From a checkpoint of a small sound classifier.
Model: 10.2M parameters, log mel input, arch conformer, norm rmsnorm, activation gelu, moe soft, num experts 32, layers 10, width 192.
Rows from expert 13 of block 5, named by matrix and row number. Rows with one number belong to one neuron. Each number is 50 + 12 x the weight over its row's rms, rounded and kept within 0 to 99. All counts start at 0. After the name is the row's rms in percent of the matrix's.
# up: expert up (model.blocks.5.mlp.up, 32x48x192), inputs 0-95
# down: expert down (model.blocks.5.mlp.down, 32x192x48, transposed), outputs 0-95
up.29 097:65 54 61 36 52 49 73 61 34 32 60 58 53 55 54 45 58 61 57 81 53 58 57 55 55 56 51 42 40 54 43 57 42 63 61 51 51 44 39 26 54 31 35 49 17 60 69 42 64 41 52 47 42 72 38 63 37 57 43 54 39 35 48 60 73 52 40 50 50 20 45 45 35 35 75 37 37 35 55 50 43 48 61 57 58 30 69 34 53 38 50 27 58 52 42 33
down.29 100:55 53 38 46 58 51 32 47 64 53 55 44 43 22 28 37 52 37 72 56 46 40 51 38 33 59 50 27 51 48 45 56 62 69 37 38 58 43 42 41 49 50 47 70 59 46 53 62 64 38 45 38 53 38 64 53 52 53 61 66 35 40 45 47 47 55 46 35 32 70 62 69 65 75 25 72 57 52 64 35 35 42 32 42 44 45 41 48 51 34 71 24 59 40 38 61
up.30 100:53 58 63 47 70 66 61 54 32 58 63 56 51 32 61 49 53 64 68 74 54 65 62 57 33 66 70 53 40 51 39 27 53 60 63 48 49 30 50 47 77 27 47 54 48 66 48 50 41 30 58 44 71 51 62 58 64 43 41 52 41 21 49 63 77 39 42 62 42 42 53 38 37 59 52 44 59 54 62 72 64 39 72 64 44 58 64 80 70 58 52 52 62 50 48 55
down.30 099:49 40 45 46 48 67 73 59 48 41 29 37 32 60 55 57 49 64 45 46 42 46 45 66 70 58 66 40 67 44 50 64 48 48 47 43 23 61 63 31 48 47 37 40 47 33 38 69 42 40 54 50 46 48 48 33 35 44 59 64 71 55 51 72 57 53 33 57 42 53 39 42 55 40 59 48 63 64 56 38 32 61 49 56 57 45 54 42 53 61 32 19 68 38 50 23
up.31 087:55 58 53 43 47 28 63 63 33 45 52 38 51 45 53 58 54 58 36 57 51 69 47 48 45 73 56 44 45 58 41 53 47 52 31 50 87 37 40 61 48 43 35 46 45 71 33 60 50 43 60 44 57 70 37 68 73 52 49 33 28 31 47 57 78 40 51 36 54 46 40 50 49 52 24 43 48 25 59 22 68 56 67 58 38 52 40 50 52 43 62 56 50 59 52 50
down.31 093:36 44 31 68 37 54 49 38 53 54 57 59 50 64 70 37 51 47 58 41 34 43 58 72 57 44 53 48 63 44 67 44 55 38 52 59 69 50 63 53 45 46 62 41 58 38 57 48 74 46 42 49 62 52 63 43 52 48 65 56 52 29 49 53 57 47 55 53 45 46 56 55 72 71 64 47 18 74 59 41 49 39 46 47 31 48 35 54 52 52 49 59 59 43 72 54
up.32 098:53 53 29 66 32 57 39 46 35 72 44 67 62 24 46 72 53 60 50 44 41 49 53 52 37 53 46 67 49 46 71 43 40 52 46 64 41 40 71 34 46 59 45 72 68 25 43 64 45 49 48 63 42 32 51 46 45 38 63 47 51 64 22 70 36 60 38 42 44 62 49 53 45 33 57 44 82 40 56 42 51 55 45 70 55 55 57 36 58 40 55 46 55 60 50 43
down.32 092:62 61 40 48 46 43 54 55 31 60 44 63 25 33 31 56 56 49 38 78 44 32 66 64 67 57 61 35 31 50 46 67 58 45 74 57 53 53 50 58 42 33 48 54 33 62 55 35 57 32 58 74 45 62 39 52 78 49 36 36 63 44 49 31 58 44 55 38 43 30 51 56 24 80 39 52 38 43 42 48 33 47 68 72 51 51 51 66 53 58 42 58 53 32 56 67
up.33 155:52 35 51 65 42 40 62 43 42 68 54 57 56 52 35 56 36 57 46 45 53 58 42 52 60 42 46 59 81 34 60 51 54 41 36 47 39 77 73 42 50 47 69 57 59 36 63 35 42 61 46 54 43 55 53 42 47 58 50 51 52 61 50 64 25 61 37 46 56 04 41 48 60 42 52 56 51 41 47 46 74 47 51 54 39 49 65 59 61 54 25 54 58 45 49 50
down.33 128:60 50 45 65 52 44 44 54 31 48 44 26 56 45 57 58 40 43 55 54 33 43 71 21 31 57 64 41 44 56 46 58 57 63 57 35 52 23 50 66 56 33 55 52 50 65 47 72 48 29 54 65 55 20 37 41 43 64 36 45 41 43 49 64 41 42 57 81 43 29 50 36 64 54 74 59 32 58 58 49 33 47 66 50 54 50 40 48 50 60 70 48 63 38 74 30
up.34 099:59 69 49 49 35 59 38 48 48 45 49 63 57 59 45 57 63 37 54 53 46 32 57 66 54 37 57 47 49 56 49 34 47 86 58 59 54 45 63 58 48 45 26 56 59 57 34 60 61 38 59 57 41 45 44 48 51 37 44 58 58 33 43 47 59 47 56 51 50 89 82 35 60 27 45 61 56 33 28 57 51 65 59 51 48 50 56 62 58 39 56 51 67 71 51 60
down.34 090:58 45 53 57 53 39 60 47 46 33 52 42 40 55 68 62 64 42 47 60 63 58 62 48 37 53 62 32 65 54 60 38 57 47 38 56 60 52 62 59 44 50 47 37 46 56 50 52 58 81 40 45 60 60 77 47 70 57 52 43 46 32 40 50 43 53 44 57 49 35 41 61 53 64 35 63 68 37 37 40 60 67 65 47 43 31 77 47 53 35 59 43 25 53 57 69
up.35 085:47 77 51 49 30 33 41 31 28 43 52 32 51 38 51 57 47 59 43 60 71 59 64 48 41 51 61 43 61 48 45 56 66 64 42 52 58 43 39 48 65 45 51 36 59 51 60 51 61 37 43 58 50 45 28 60 61 57 53 46 67 66 24 59 66 65 38 52 54 46 67 47 45 41 43 64 59 52 44 40 46 40 70 43 68 49 44 37 57 54 54 56 66 55 62 47
down.35 087:32 43 42 62 68 70 46 65 64 36 68 45 57 57 51 59 38 63 48 43 54 46 38 53 50 36 66 55 50 41 36 31 30 32 68 44 57 38 71 47 36 47 63 42 50 39 53 66 67 69 81 60 42 42 56 45 54 38 55 40 28 42 49 59 56 28 56 55 47 54 60 49 42 27 70 40 38 71 57 57 44 51 44 64 39 31 42 47 48 51 32 61 47 45 34 49