{"n_mels": 80, "win_length": 512, "inner_norm": false, "num_experts": 32, "beta1": 0.8, "eps": 1e-08}
Rows from expert 23 of block 3, named by matrix and row number. Rows with one number belong to one neuron. Each number is 128 + 32 x the weight over its row's rms, rounded and kept within 0 to 255. All counts start at 0. Numbers have three digits each. After the name is the row's rms in percent of the matrix's.
# up: expert up (model.blocks.3.mlp.up, 32x48x192), inputs 96-191
# down: expert down (model.blocks.3.mlp.down, 32x192x48, transposed), outputs 96-191
up.0 124:143128170096065211203147094126152169125157132150131083140103147156149117120148133114089141111099102128144147181188139151125126150144096170068164103171097058120098089132154129113076117142071170172070130173144163108184093181110170107100120163134113129154143103116167113137147148133185136097
down.0 098:134147134149218109125167129138137106146109099110131122124112144186118127133133204128148149087055085182103132128118137127143144146136106116114151139137087150136102133085125141100169117129137124181080129160189099112126138152057124106046131145078079115114134197127173112164158154084113148100
up.1 105:095152104098147096080105117159169118136100054076159207067133127130148147152125134179127137210117112115063138078093086077124083056153143140158085124141163163115196137163083117133164112167150090113105081109100103084141129106110100095204102121136134080109134162154127158166105103099105137149
down.1 133:158094098184130128145163146115075083146132158150103072214107097120120149113131083116140107143166190091154152157156185158119158137081186148123169141124130111106064193115155131145121178131094146112185166105118155147113124142158140179129145106165184156079087106086099104079134076134134094156
up.2 075:150096142084085145171180081133201176128150108143094102123128165193144076151178119212088094117141118125130172161115098165116171162139129119073166076176125078108110103077154158129098117150100128146067120177137159149227097173117135110131152122156103081142148127155149147169116152101138120077
down.2 077:143142094145161151062126180108095135091088132153129134162125140107173105124168156129156127116156140209088137140109108080131141057146133147175122196116129144108111148108085108085129158108116115118088145096164082125109129112109089119133146098092149095090122203125168085139126088128091219117
up.3 096:134118128071138184142141091133184166125154138136154121103085160140139098128164132149086143159085097160118174144135103119161132155174078133099121130149120090117133075129090151123124095135096142152060125138131119132180084158094152088126195114092106091147128132142168121170132181085156189079
down.3 085:117163183089199130119132132094169129124080135134089167092156118142135124124158135112204135121114101114165160193153156050160151096148082094128089130146170148129176136132082253126173160087171107178117095106143102114087155098108133132102180132103146118145110140145121149151177170160146189149
up.4 104:102167133152083192210159139132135156140183114110157100119073158124129135139134116078068164109096142144181177177194167155096144128147140186081163097160087097152112143158094119119099123143095161126103139188128126114142088144095154111115168139099112117160136068092175126140159155101155143093
down.4 097:184116119178088157123177104128120133127200200135144084197085114045144152157180135110099105142189146129139182136082072127104206147132162131095167177123149105175064140107131086100133142096102121148086138125135125166137086122140162094151149140082153096108084170105135072152106097202143149114
up.5 062:058176131088118143135152102099132173117175127138111096094100134131158093189109152117112107148100092194127119100131161119148162122182127106113182084136131139129105137119128086155130162135125138139097141126103104114148106131114137120073159145133086116143102112151159120169095150089187133083
down.5 076:170123146100104135119115107166132154134120147148141123162149152132124073126129147101163130183142100107143166089097167108168159074148116072155044121090174156156086074122104172094129122132183090113135102101148126101130088085104173100111102081091087095161081146136159175158146092150121154133
up.6 115:140138145061098134106120105097160136126142113137136158110106153151125132141146174111114154170088099167116162141146107132155100132196070190079127159228108128111131084137120154127110097153082166148124161124112144104152087151098139108147144151141086077113133183138162110197079158093168190106
down.6 100:121120088115161129170134097067086156116150158172092145137118079155105134119085115115124090119133139108135131112151154119116167146096147171131118093074104071163097157108180100138084177088092111140155122092125162137130162150136154119108131118169171209131096139095108148060138094172126072113
up.7 110:166115067122093104081088101087129138148113090192099137102166104100132131121131105085162084202139182142110093147077095158078099110155152133113093165121191146098175106149139078156107134159169070130123195100105080123100125170144108099214091073165149097106150131160117104115082080160099144187
down.7 097:109143151093129075149195131134128097179101144126177143123103161115149127166163152102120168101133132148115191161119141116150085100200102134134154128116109146116111155134137172169090138110105172160186094135174174114141171071100121158059217127099087148162098168133137108125182128142106141097
up.8 090:166103142079137146137152086135215186134147116127132161067070124143184091170158115139128104135101097153116173179160100114091131138208084102064131134178123136144148056064130121068112106120113111221031141138129140148137106179135158099130133107137091120163124146152158123152125145104118154113
down.8 094:130167143123162054123161158120149085182090155144098126167084112151162140157140147115117115095128117147074211170099097114144155124164167142153130155180123150075102123099108158166156149147096169094132141117136124138123152133096133141087221104068120109115170184183172118110119118136071149137
up.9 107:138126128129099169109054127127168114157109113116124167102147099127169165109078121136170121132153168096148088068103139143089108151136138143154119133116127156143174139177139054136096147142119094119153115084090166158117137116193070146162039088192128155136099083111112151144054082165132113173
down.9 127:103153107087146061119150138146134087136109106150107150119099122180175131144153130153162141144108104129091180155084074123163132104168099133152111129177125200090188145097114176142126083125100171105074152136136096148105132132090065161080174101079095111103129175136115104127156121071132162113
up.10 093:149105147085119128143157085086221138132166140129136166123093147154133100141154118129078138155117084142100196150191086134106134128231044142083137149169119107127162081089123151092117114122056109185082132151116173129168091166106155071129139130152078104153130166119153139146098148139140137078
down.10 083:077127170107148092148168118085116157090122129183117157185182107112124127180124125131098148101108150145116202179096117112134167163150148080163134151084112161133117135049181139127148167103147151168129177137110129154118149147141138150074161132093174147047145178106147092114173158109087108114
up.11 075:160090199092187139100146113144192186101188136131105142112111135181121093154172100147128104157110128154125163111105112158112188145211094100064160147142149074155132085073134123064157146108143106204069141129104126113168087111127140096132145115110149090154090124110162123150046164131147136078
down.11 073:145111071120141176112082105171087159178120109133171145093145171140117122131112146156117107147061089195104136155110143108108090146117142182154040117134113116136134091095078139109111081160145130085132084114146154077117129140068101085146165119109106134126096201145172124107160080181080156129
up.12 102:147164135095062167128145106124131124099171147151146117111076173181139118184162128084114118138095110132133163159161121117149167161170135196099146117180061091122111083094112142125096076125089167168098136172146126118162085149113149120109140149127120121133151181095159103183169159136166170111
down.12 098:149075080150096128161163090113077148201159115151107124175168059092070089124117068148067096087143131112166118120175183130089150196135134146128158169083110126141095126103142137125119210082069117068162143117112149153113106149161155110109123143146158160114113148080096090154126067136134086166
up.13 108:120177132157093171182168135159114141120182117140185111123099164148104151166103119084068145126097120101149167155176171153113186107134136161098194115137063106157109130136090131107111081163097168107125129183151132082162068090096165098121172149121096123139118102112198098142196124152159138089
down.13 112:209115067208126140127166119126107139104120225151144115203100107118113119116162086117103093089160182141142146172159093102109157176080175138107170146122115082142081166134166122107116136130105150154127163124172118163128132156143161120155178130104167157101116137114109099061139115192107135174
up.14 063:137133179104107134095132126150156152093150163179126157087121140163164101131120087142125118108111109166132162063158183144126171170136024124124140135154051134143111093121143135104106116069084137215073093156152165100131093111159147173096145153164098161119127135098178094144148156150104101099
down.14 080:122174148101098119092139151093133177144124094127109121099188097100118175114137123098172124096193068119146119072125112154121132084150121146130081163142164154123170103161136119177119086150153126101070141059080092136159130153151130074080127143106123150161146089151154130178078124172188193090
up.15 073:137145122058104150137112121118173144188129137102154122071107170139154146164120187144123127169091099127174129142165139170115130131225108130106123155177109096189160100107103156095137098120110149160103147109206175142146109153112129097114097139114126185162100099069156119233109136178146132134
down.15 103:144127086184102127159133108127097101158171135161079075145143084154137161132144120087111099188167178131112141089134138158074155110088155150078169132144095115103094182084216080176090145144091154103149142064122144163113126137120171171132131102142125114111140118118137136048049080141138103150
up.16 100:152125175080141156142157090091222156173214103147131118094088134144163102168172133105068121122089089163091162144143143179121146144173091114063145104135152118170119102107117126110136141115121124189072180162144157137183082143113184110128111111120122113159090166167168116126137148135178151111
down.16 088:118183125123188100084120134125182173170136177130137137171109133114169101103117191098198105139125094142135123151070097143151104134145097139149126110120147120159138121082079102067160136196134086142114141095124061118153142130070124131110130126144117109167080185093126122167207138220171154071
up.17 117:149118140073107171127139089114176138111165129151146113074113156173132096180157163126087152142106080160136148149171119150178108145209079187108127127196142106132128101113103173107093105097063152181069130144151156120162097167110140106117143135138086120146124182129117108172090171118159170111
down.17 101:097117136107182152145131091114126150148142179174096141135148071079090141085109118122142077110112116106172103104181189115163152160125115110142110129070092101154105139095149156159133160076168094141156149100086109133105167152136130144101108167187149167145138110113087128119154098139122106146
up.18 061:124073128121133131126124119082068121121146140183154086124107143154168092170134091088134080073160147157067102085111093201157170118184084141091178170136139159109123143092194082161113139148119167179120204114063139141103154161176181127129142104141137132149128119181127101134151120147159105090
down.18 081:086117144150120152126147112152195144129107129107188133122125197130120116102121174158139132100140122159151143084109116132133091069163136127190140069150103116132153120172100118105136128199128093083150100192139124096127076084094137105145138155135110087195133146177149122133096158163134099117
up.19 091:129118132094159117088089136160105164052110125138072171118166131157116125104106119157147110206112166149099089125072050063127103138104122109144126155145191122119137102129105120148138116110118092092123109069072045092096138107166136119187132132189151082121138157152110186144075072036144142087
down.19 100:170170139127116133206149136105103115123075162178160085171069119144111122162133180128093113099109130081191127155205156116097183134115087111136208070110108100133095232103128097061122177094154162168181137120143157209129141158120133123129106087114132163133112137090128118099147136167121116111
up.20 113:117124127108054197129117106093135164186149093118116140134130141123145097161147131089099109180108129171135141111175142163079109112159131165079185106154060086150157113095145087164073119183080149144103159137152149153146097159165162082150102113121134139117127105141154079157114125157188125131
down.20 113:119076146150143074157148117123131104181186136140153133165111098083108153094112083136104118088141128136131166132139170133111204166111149155118156135098083122129110168103140159112138152111102129112205128131150222124120154142155152135071111192142155151106122125111125121123086091144098069133
up.21 144:115122116079075162179129091056151148161147084140133102144124108173179112180132147067097115098102141190061143138180153187102153101143099199073179144151100148073133122125176107154092161169090138143104185125127180148118109180124135093098156126151066126142118114188145078147155160107121091136
down.21 138:090151172146161112124124164123163104114114114101156158115085156140094103111116168173140184053102098080160139131116204098150120121153134152170093124135097163148138148134093177088143142091123128112155078144150170163142148046104106158094150133113117171136100126099090150177159145139081132151
up.22 082:113126143088107167124123100112200163086144183134124132092119128122126083150125135163139131169122102110097136116055146116069147145183077128127125121129189144129128056110151137125097117106105110141101107086082151128111079161140169122147136131212049093147112109169120164160030068114170140063
down.22 086:121080101128176077100121120081091188144107125126075153122149089119141109147100121167113097206099116139152160172117092143145087119187146114139109154163128168125106122124146176153146153095087131130168125084095041175139123117116114090165136127099120086070125127137152130157081107128145182148
up.23 110:168077143074097187126142084104212164108160087126114159093095137152172127139176141128135125172094100132106163154148095127120127124179091142055119162154157140106163052115090123086095113106114139177072135155126131136175095184095198106156125119122094106174147161141148121158105168105124151115
down.23 099:081106142093187073132189177120172109138117128124095137128101134107159134121139140133171142073106095158120166133119152062177125087154116160172110150139136122099157108088126164146147116117087144206127094130150113092086148119092132142059202146130136126125115176156139110112151140115120151120
up.24 083:117091180078118130164184117114200172077199089132099090090094161169128124149147090193063134124142049179098148153130123156111129172202114139112143166156138122111150099099151143119128118107127143209050140145119146095160100154133150111093154112119099122156081153165132159147098170092146124094
down.24 081:117121154121171071090107123097158158168152149130155166100129102130126101150139196141222143122149106181149127117132153114125126142100098091160066143091188144097120117065117138089133114112157077076139173120071101118086139112131124120142179155090113065156102208123156109178166147150135154089
up.25 110:172088122072114155133145089105202145119175105148136147086086167156135105175184141140090145131098107168088141169154126151112137143206088168080141122178130118131161072100107131105087098139088127188062170137139158144151112168120132102112153155120116122161102158147163124148136157108154146107
down.25 108:083174151122179118113167118069122104150160141131158126159056150133157171151083141132145148118134125158125212163142145082135143169153140105089159168117124137098138141086147136127124171083111122193125135137151200166113172124094182199062164171109136133151122168101157115169138129127108134125
up.26 123:093073132048128144131144075089176146119168109137111137055104147182162144163153107144124118094085094188064132159130135113143093113182085114089134162181176111076148080105148167147110113133127126187056190139134127107128150171122122102162149133121096090144176165173144103176123163091128114095
down.26 102:053157173109141092124103138146163111155128123095163185144113160101100096128074156158147145103077057145180112152151206106118086098138127122137088071108109156164108182137114129151159151108167108115181073127110229113082173091109133131141114177156100144169128150109112137135129192162124121147
up.27 062:073114160120083169146134124145177117102156108130088045085098146202154115123165086165109108074120085171098180142210156168070143186180054133116146175156067144120151116149138133132097107121084118147108108153133152094128091092119141183086106157177140104151109105086157103125163146138102143129
down.27 079:108128134142178163084131124162179160129111104114095182106116100129202140098087129070173145144191103114155132076127119127179062068157170138145066197081128130158147115059089082136145118086126090144144147091059148160098120103116128082099123125106166111146138159151163106113110172104089183174
up.28 089:147159191096071193181086149132145134112154130137104119109132148103154123105097126118096171092140102116191109174184144150089103154160086159094123120152075065137133103164129136122107124117052158170091096163116154123189095149106160143116103145189116132166135109087117153154112128177172163170
down.28 098:151095103150103131121163093028119131144144163155131080199177112136165104171146125099124087123124125169084148143143144127055190101128146093104174120110146141127118186045147121157094155096136126184066182074155096118106166187149134100149151096138103086115152169116112104159127084092096091156
up.29 122:110150152119110152145103114108155163225115089083133134118144136092094089113108166131129118161144129105170117134111185157092111110154169137101154071114097068192122154148167120141104149143135106112160104089144164106159150111150115087148086126106139189109090065089109159153095105211192108141
down.29 128:103125115148099088170136125141066057126113120141075116116115086155163142131139102144107119122130176158098136126121173141099135157107143145126128179164113196106133192111187131163084121106147159101123143144119120154084161139119111171128146138140125113065155117145078133067095107101069003157
up.30 098:119131135115044192160099112101135171164145077113118106141111142107121100127121155086087074144110131167133108145118162210107141120138141156064206076147061100128134115121140128149096109177119167163102158114133132102146093128127119063140096124105089158125131122153132074149128101174183136144
down.30 099:120097103149080126147132124105086121150137143155175114130098125154080137161118146173074129098122107153116150094143203104154185162151136118114142141155099117101149196111132171120157137111128141093129157082122176149103132153162162116148140188219170142092157164086112106068159150123108039136
up.31 117:121127102122093135130068154121151127150101114106114154118164097129160174104064117118186115132162181096137071058094132155097111150123168122132120133107138163130161127176162078119090151146134097119157121099098137161100154114205092160148048104149150156110118081125101126137046079132126087188
down.31 143:116168136083124041132153129141135078117107105139152126132127162193153116167150126155122162122100107129114194173104094105144160113173110118145108104216105191106147152114142157140155083117125156115112107101138069147143119093083079135089174088089072096090135168140137118145151131066122164128
up.32 080:155135129060132151109160092137185136115156177143149130105083153166163118184141143122119140113103109126110171103128138165123208186178083117086156113144063116120135108099143153091113131083103143182069086151147169169184067148098147123055136114089089109144089184137154145136143178101114148082
down.32 097:112126159091152100080105133144165131137116142144153121116093101113124117140157131181159085177151100101125172119091097137160147085156127083119088140116166138128123058094058167133207131110133124093086140118115086089084152134096135115154169124090099106123117159167149165198110133135132201147
up.33 092:145118185102067193161101106136141166119148132140118141115128158143143084118084110111076140141092106170133141146135151161103098150160157180107171124192095079106110121144114144100094113150090117133089139155134157081150106145128167111113116142175131156112179117103153093164119107144181167115
down.33 090:137072075157128132159101122127139172140130117142164100139143173141133133123099148075152078141122143132140093090172145179119168146141130207084178105077095080160160168078186093144098143138141099106130186080094149083169134164130123083114110183103151134136110108118134117106151118111136083136
up.34 107:145153132051090132134122057128196129107164127140146128083101154166122099160155159113110152163088096133138177149155126136124100129215085190082145137185115099138171092112105167088113108132089118186066142126131138134149086182132135102139180134127117105167116177116149115186100139125174191128
down.34 100:138152087182153100154148118101084093114121172148137105200111074144121121098103125166069124098166151113158159134143164125077169132140162131114149110127126138146088174107186138136146174096101166103191174091128155184093150154125150142123171131134180132112127145127100115057098054129090096150
up.35 105:128134143112103203162103088144167159169123093126145131111170125109121052108107141154114111146140137058226090137129128162094073093116153152062141054144123095170133105168142129146102117155108111148121109094150129093162125108153127102167064132111148129139071091110130132129108112220146124117
down.35 112:110145119142142078091138216161098075123107166141094108102083112132147172118101132155112140062140132150133151123091111092128112118148146165160132174179130170096115111114119123100136133130087186131135187100123098172161117118125119209047163161131131089084134153124104124102093130068073111180
up.36 100:122130148124077175173158117113164167128189147131165097120088159130153130150184121071092124108093104158095153158171153163068165153149090150059184110147099096148097100098134102126100109131079151154098177158132132116149085140099149095100138118100070128158115108135184113147174151136148129092
down.36 077:109093092166138084117155143155117117163157151087185169178084086086095169143127112120151139136111104127165155155139140112180135165138113079127103192088118112087133113085138166124160110116134121148090096129133123111139164092084186157113184149098139086134101132114131200182178109116116183081
up.37 071:149129207090121105081085139130156154131115147106177179074092144118136104139101132109152114188147097144118136028101139114125161157201098085080075145182155152170111129109082106095170121059141153187123102116070145165134114087101139141070145156109109136145123132143149138158092176107136132087
down.37 085:169147107148123150080107144197144128161126130155159099121161127077166129116158167156159156179152100149094161118120056094103095038140114099182121140107138099107162055138171128130162075150156077084106110102119112143123126125114110127134160088134119122177138128164145180158139081144181189124
up.38 095:116074193070118103170158099116168159076149092149098114093112165212137120139175079201119142087153116189101173169114111153149166136148089095097156148187154142069145098114185162108106108110106187165070148154129132131155106172102160128100167109099136084158122135154132120115117179091127135089
down.38 086:150130189124177117131131090120164085158104108103123159119168136110136067158069168115150111138140076172088140111115123117149121083140121146151083112106131138115126126131086148162168149221084113155167090148117133074095160066092084083192174111123072092132109152187172165170226120156137141117
up.39 080:062108165085107117167147128090171145056141129149085136083099189184099128137110090182088134132133093131073128135180155114122120170153087123123177126173114133105106097099186165150082105091092153157082133100102123121139094104118134124057203157177135106128080107165120126116113188064101102087
down.39 095:085104136121173114043085123121156169165138125154122158146142108098119160175153152124201053098111104165123173103091108165151100081133133080116035127140202091153151077158115139105192160142157094092132102102108115141129178181134174116140122118100135090153151166164154100158149100130130163147
up.40 064:124115181115154141136139108117168194102196137147107164115114164182154065118143072176084134165114145105101135125087136149119122156132119125129160088172106107132126091113161097076140122124133128162076152097093097112189069091079128113091160143168131138155106077128141164140063128084199137074
down.40 080:162194157144182138120118139109095160118122125115153113090135158141148124120138166142095128234158093120124147093110050157154134098129119103153115116094145127120077094125091086157172147145146078152113162132146080100088077135124171087134110065133112061154112176203134150141094092152173156129
up.41 118:084140118093152104088085117155148122122110061090131212050165156140134148140101144165141125229113137127074114099100080090112098058141144147129109131144169184089185119173082114134145097157151095140109111103076096095117118105103106119182108138169146084107148169136128155164097071097122159147
down.41 123:153146085180124121179132139110062057138152154134086076192107088164121159125121114094099110093123193130136134126148176144135166122065155124124171124125073112107086215122150122120141139097113156137168143102124112167126183131168150154119152145144169171108112119122100128069128079122111094160
up.42 131:146143143080105159127126067112163145117150111118135140097091175163150116166139169114091138162093100138129161138147117135145132098188102208074120119181129138138163102125106140100084098127101152154076129156126121111159101168105173084116148123126084123159135193139156117153121162125139186120
down.42 110:117099120157137112162149132115111117156154160134153138167127090075086186097074078124119152068128136117141135111157201109134170174124154117169153132138116081163110163131115149151145162068097128140186177147104157115129115159104166161102169185122165203154123126124078129127142117154083090154
up.43 103:161146150046116125134139072117155120121150133133121103114091140158112094153176147112104154159083097144128172146126099159160128162195082180101130145187150125104110078104121150116099121123058142172116173099108135131153101165129155118139188150155070114145159167148162130198048146102170161093
down.43 086:149118116119148121166115045117104150133124164167110118203164063123089126105120103125094111144139131137146139166193154127113145134133153114091105100097151106186072146097129157093112158080131150176169131093090163179146151184151166108118117183145146173132083098076087176080132101173122135129
up.44 104:127143148050117152133139088101182149121153119128129156119100161142128087151155163118115150152089108149101147151155127149130107132185077176107162132190115132146131076117130155112071089129075139165091164126166159113158069177105162091133131162148105097157124186153181122186106123118153151087
down.44 102:134132099139116120112138150073086142178164131162136078158119081095137131117138114077145101084158125109139138105136180112112158147140161136133150122113074099149109166100201096145107180104061128176169149109106161132125169162145144126165118139185140164158141161069088097084116065150152100102
up.45 128:130133152058111173134123061116182151117128100120161136096102157144153120152166151139115138162090095151120157144151135137146118121191090181096155114190125100121159082120089154123092111127083129174047132149143152118169102185122150106129145131134085151171146163133152126163092153119165191097
down.45 105:155121145158166117134112127081108105165099167173135123157090075097110151145113118078115150086105155153154159084130176101095176166139169138142147123131087126144089106086170131144123166081041112131188141116108163145118195112145121137141119147140164135113080157076072042138090106141130128136
up.46 103:092112110111196054053097132123117105141101074089124204099152113065161085117121150146149111143109118147068141157091088111145104058124104097145078130123172144145141130099074167144169118153175086115167123112112085100108150124124092106183124108078111082121123189162117158177124125152091130152
down.46 114:146082133157077126158162125120090109088131135112163073169143138137135113132115120091081136071161186111138093137153156153146165176038143133139173081113118127148094199079137070095075163149094157121210158148124171144131177124157123202126104145167174227151118105123080123080130093112155059141
up.47 101:144132146092130109168150112149203194043160190129121119118133137148117089091142155187130131186138131080103136154148136105124120164130095091105145098126147072134122053107149156109097117075122147139082126137091112130163071146126153109153152177136087083167113126138153175157093134080194159063
down.47 096:129181121055224100142091090116171130125094109090143177096165168121124079124096184168167181148102099123089133135115093109135114119181115100141112109143150123155117162119112221110187164086121122173155143066128086135134141131109141098128130132132091110132108127132103172116122139101119194082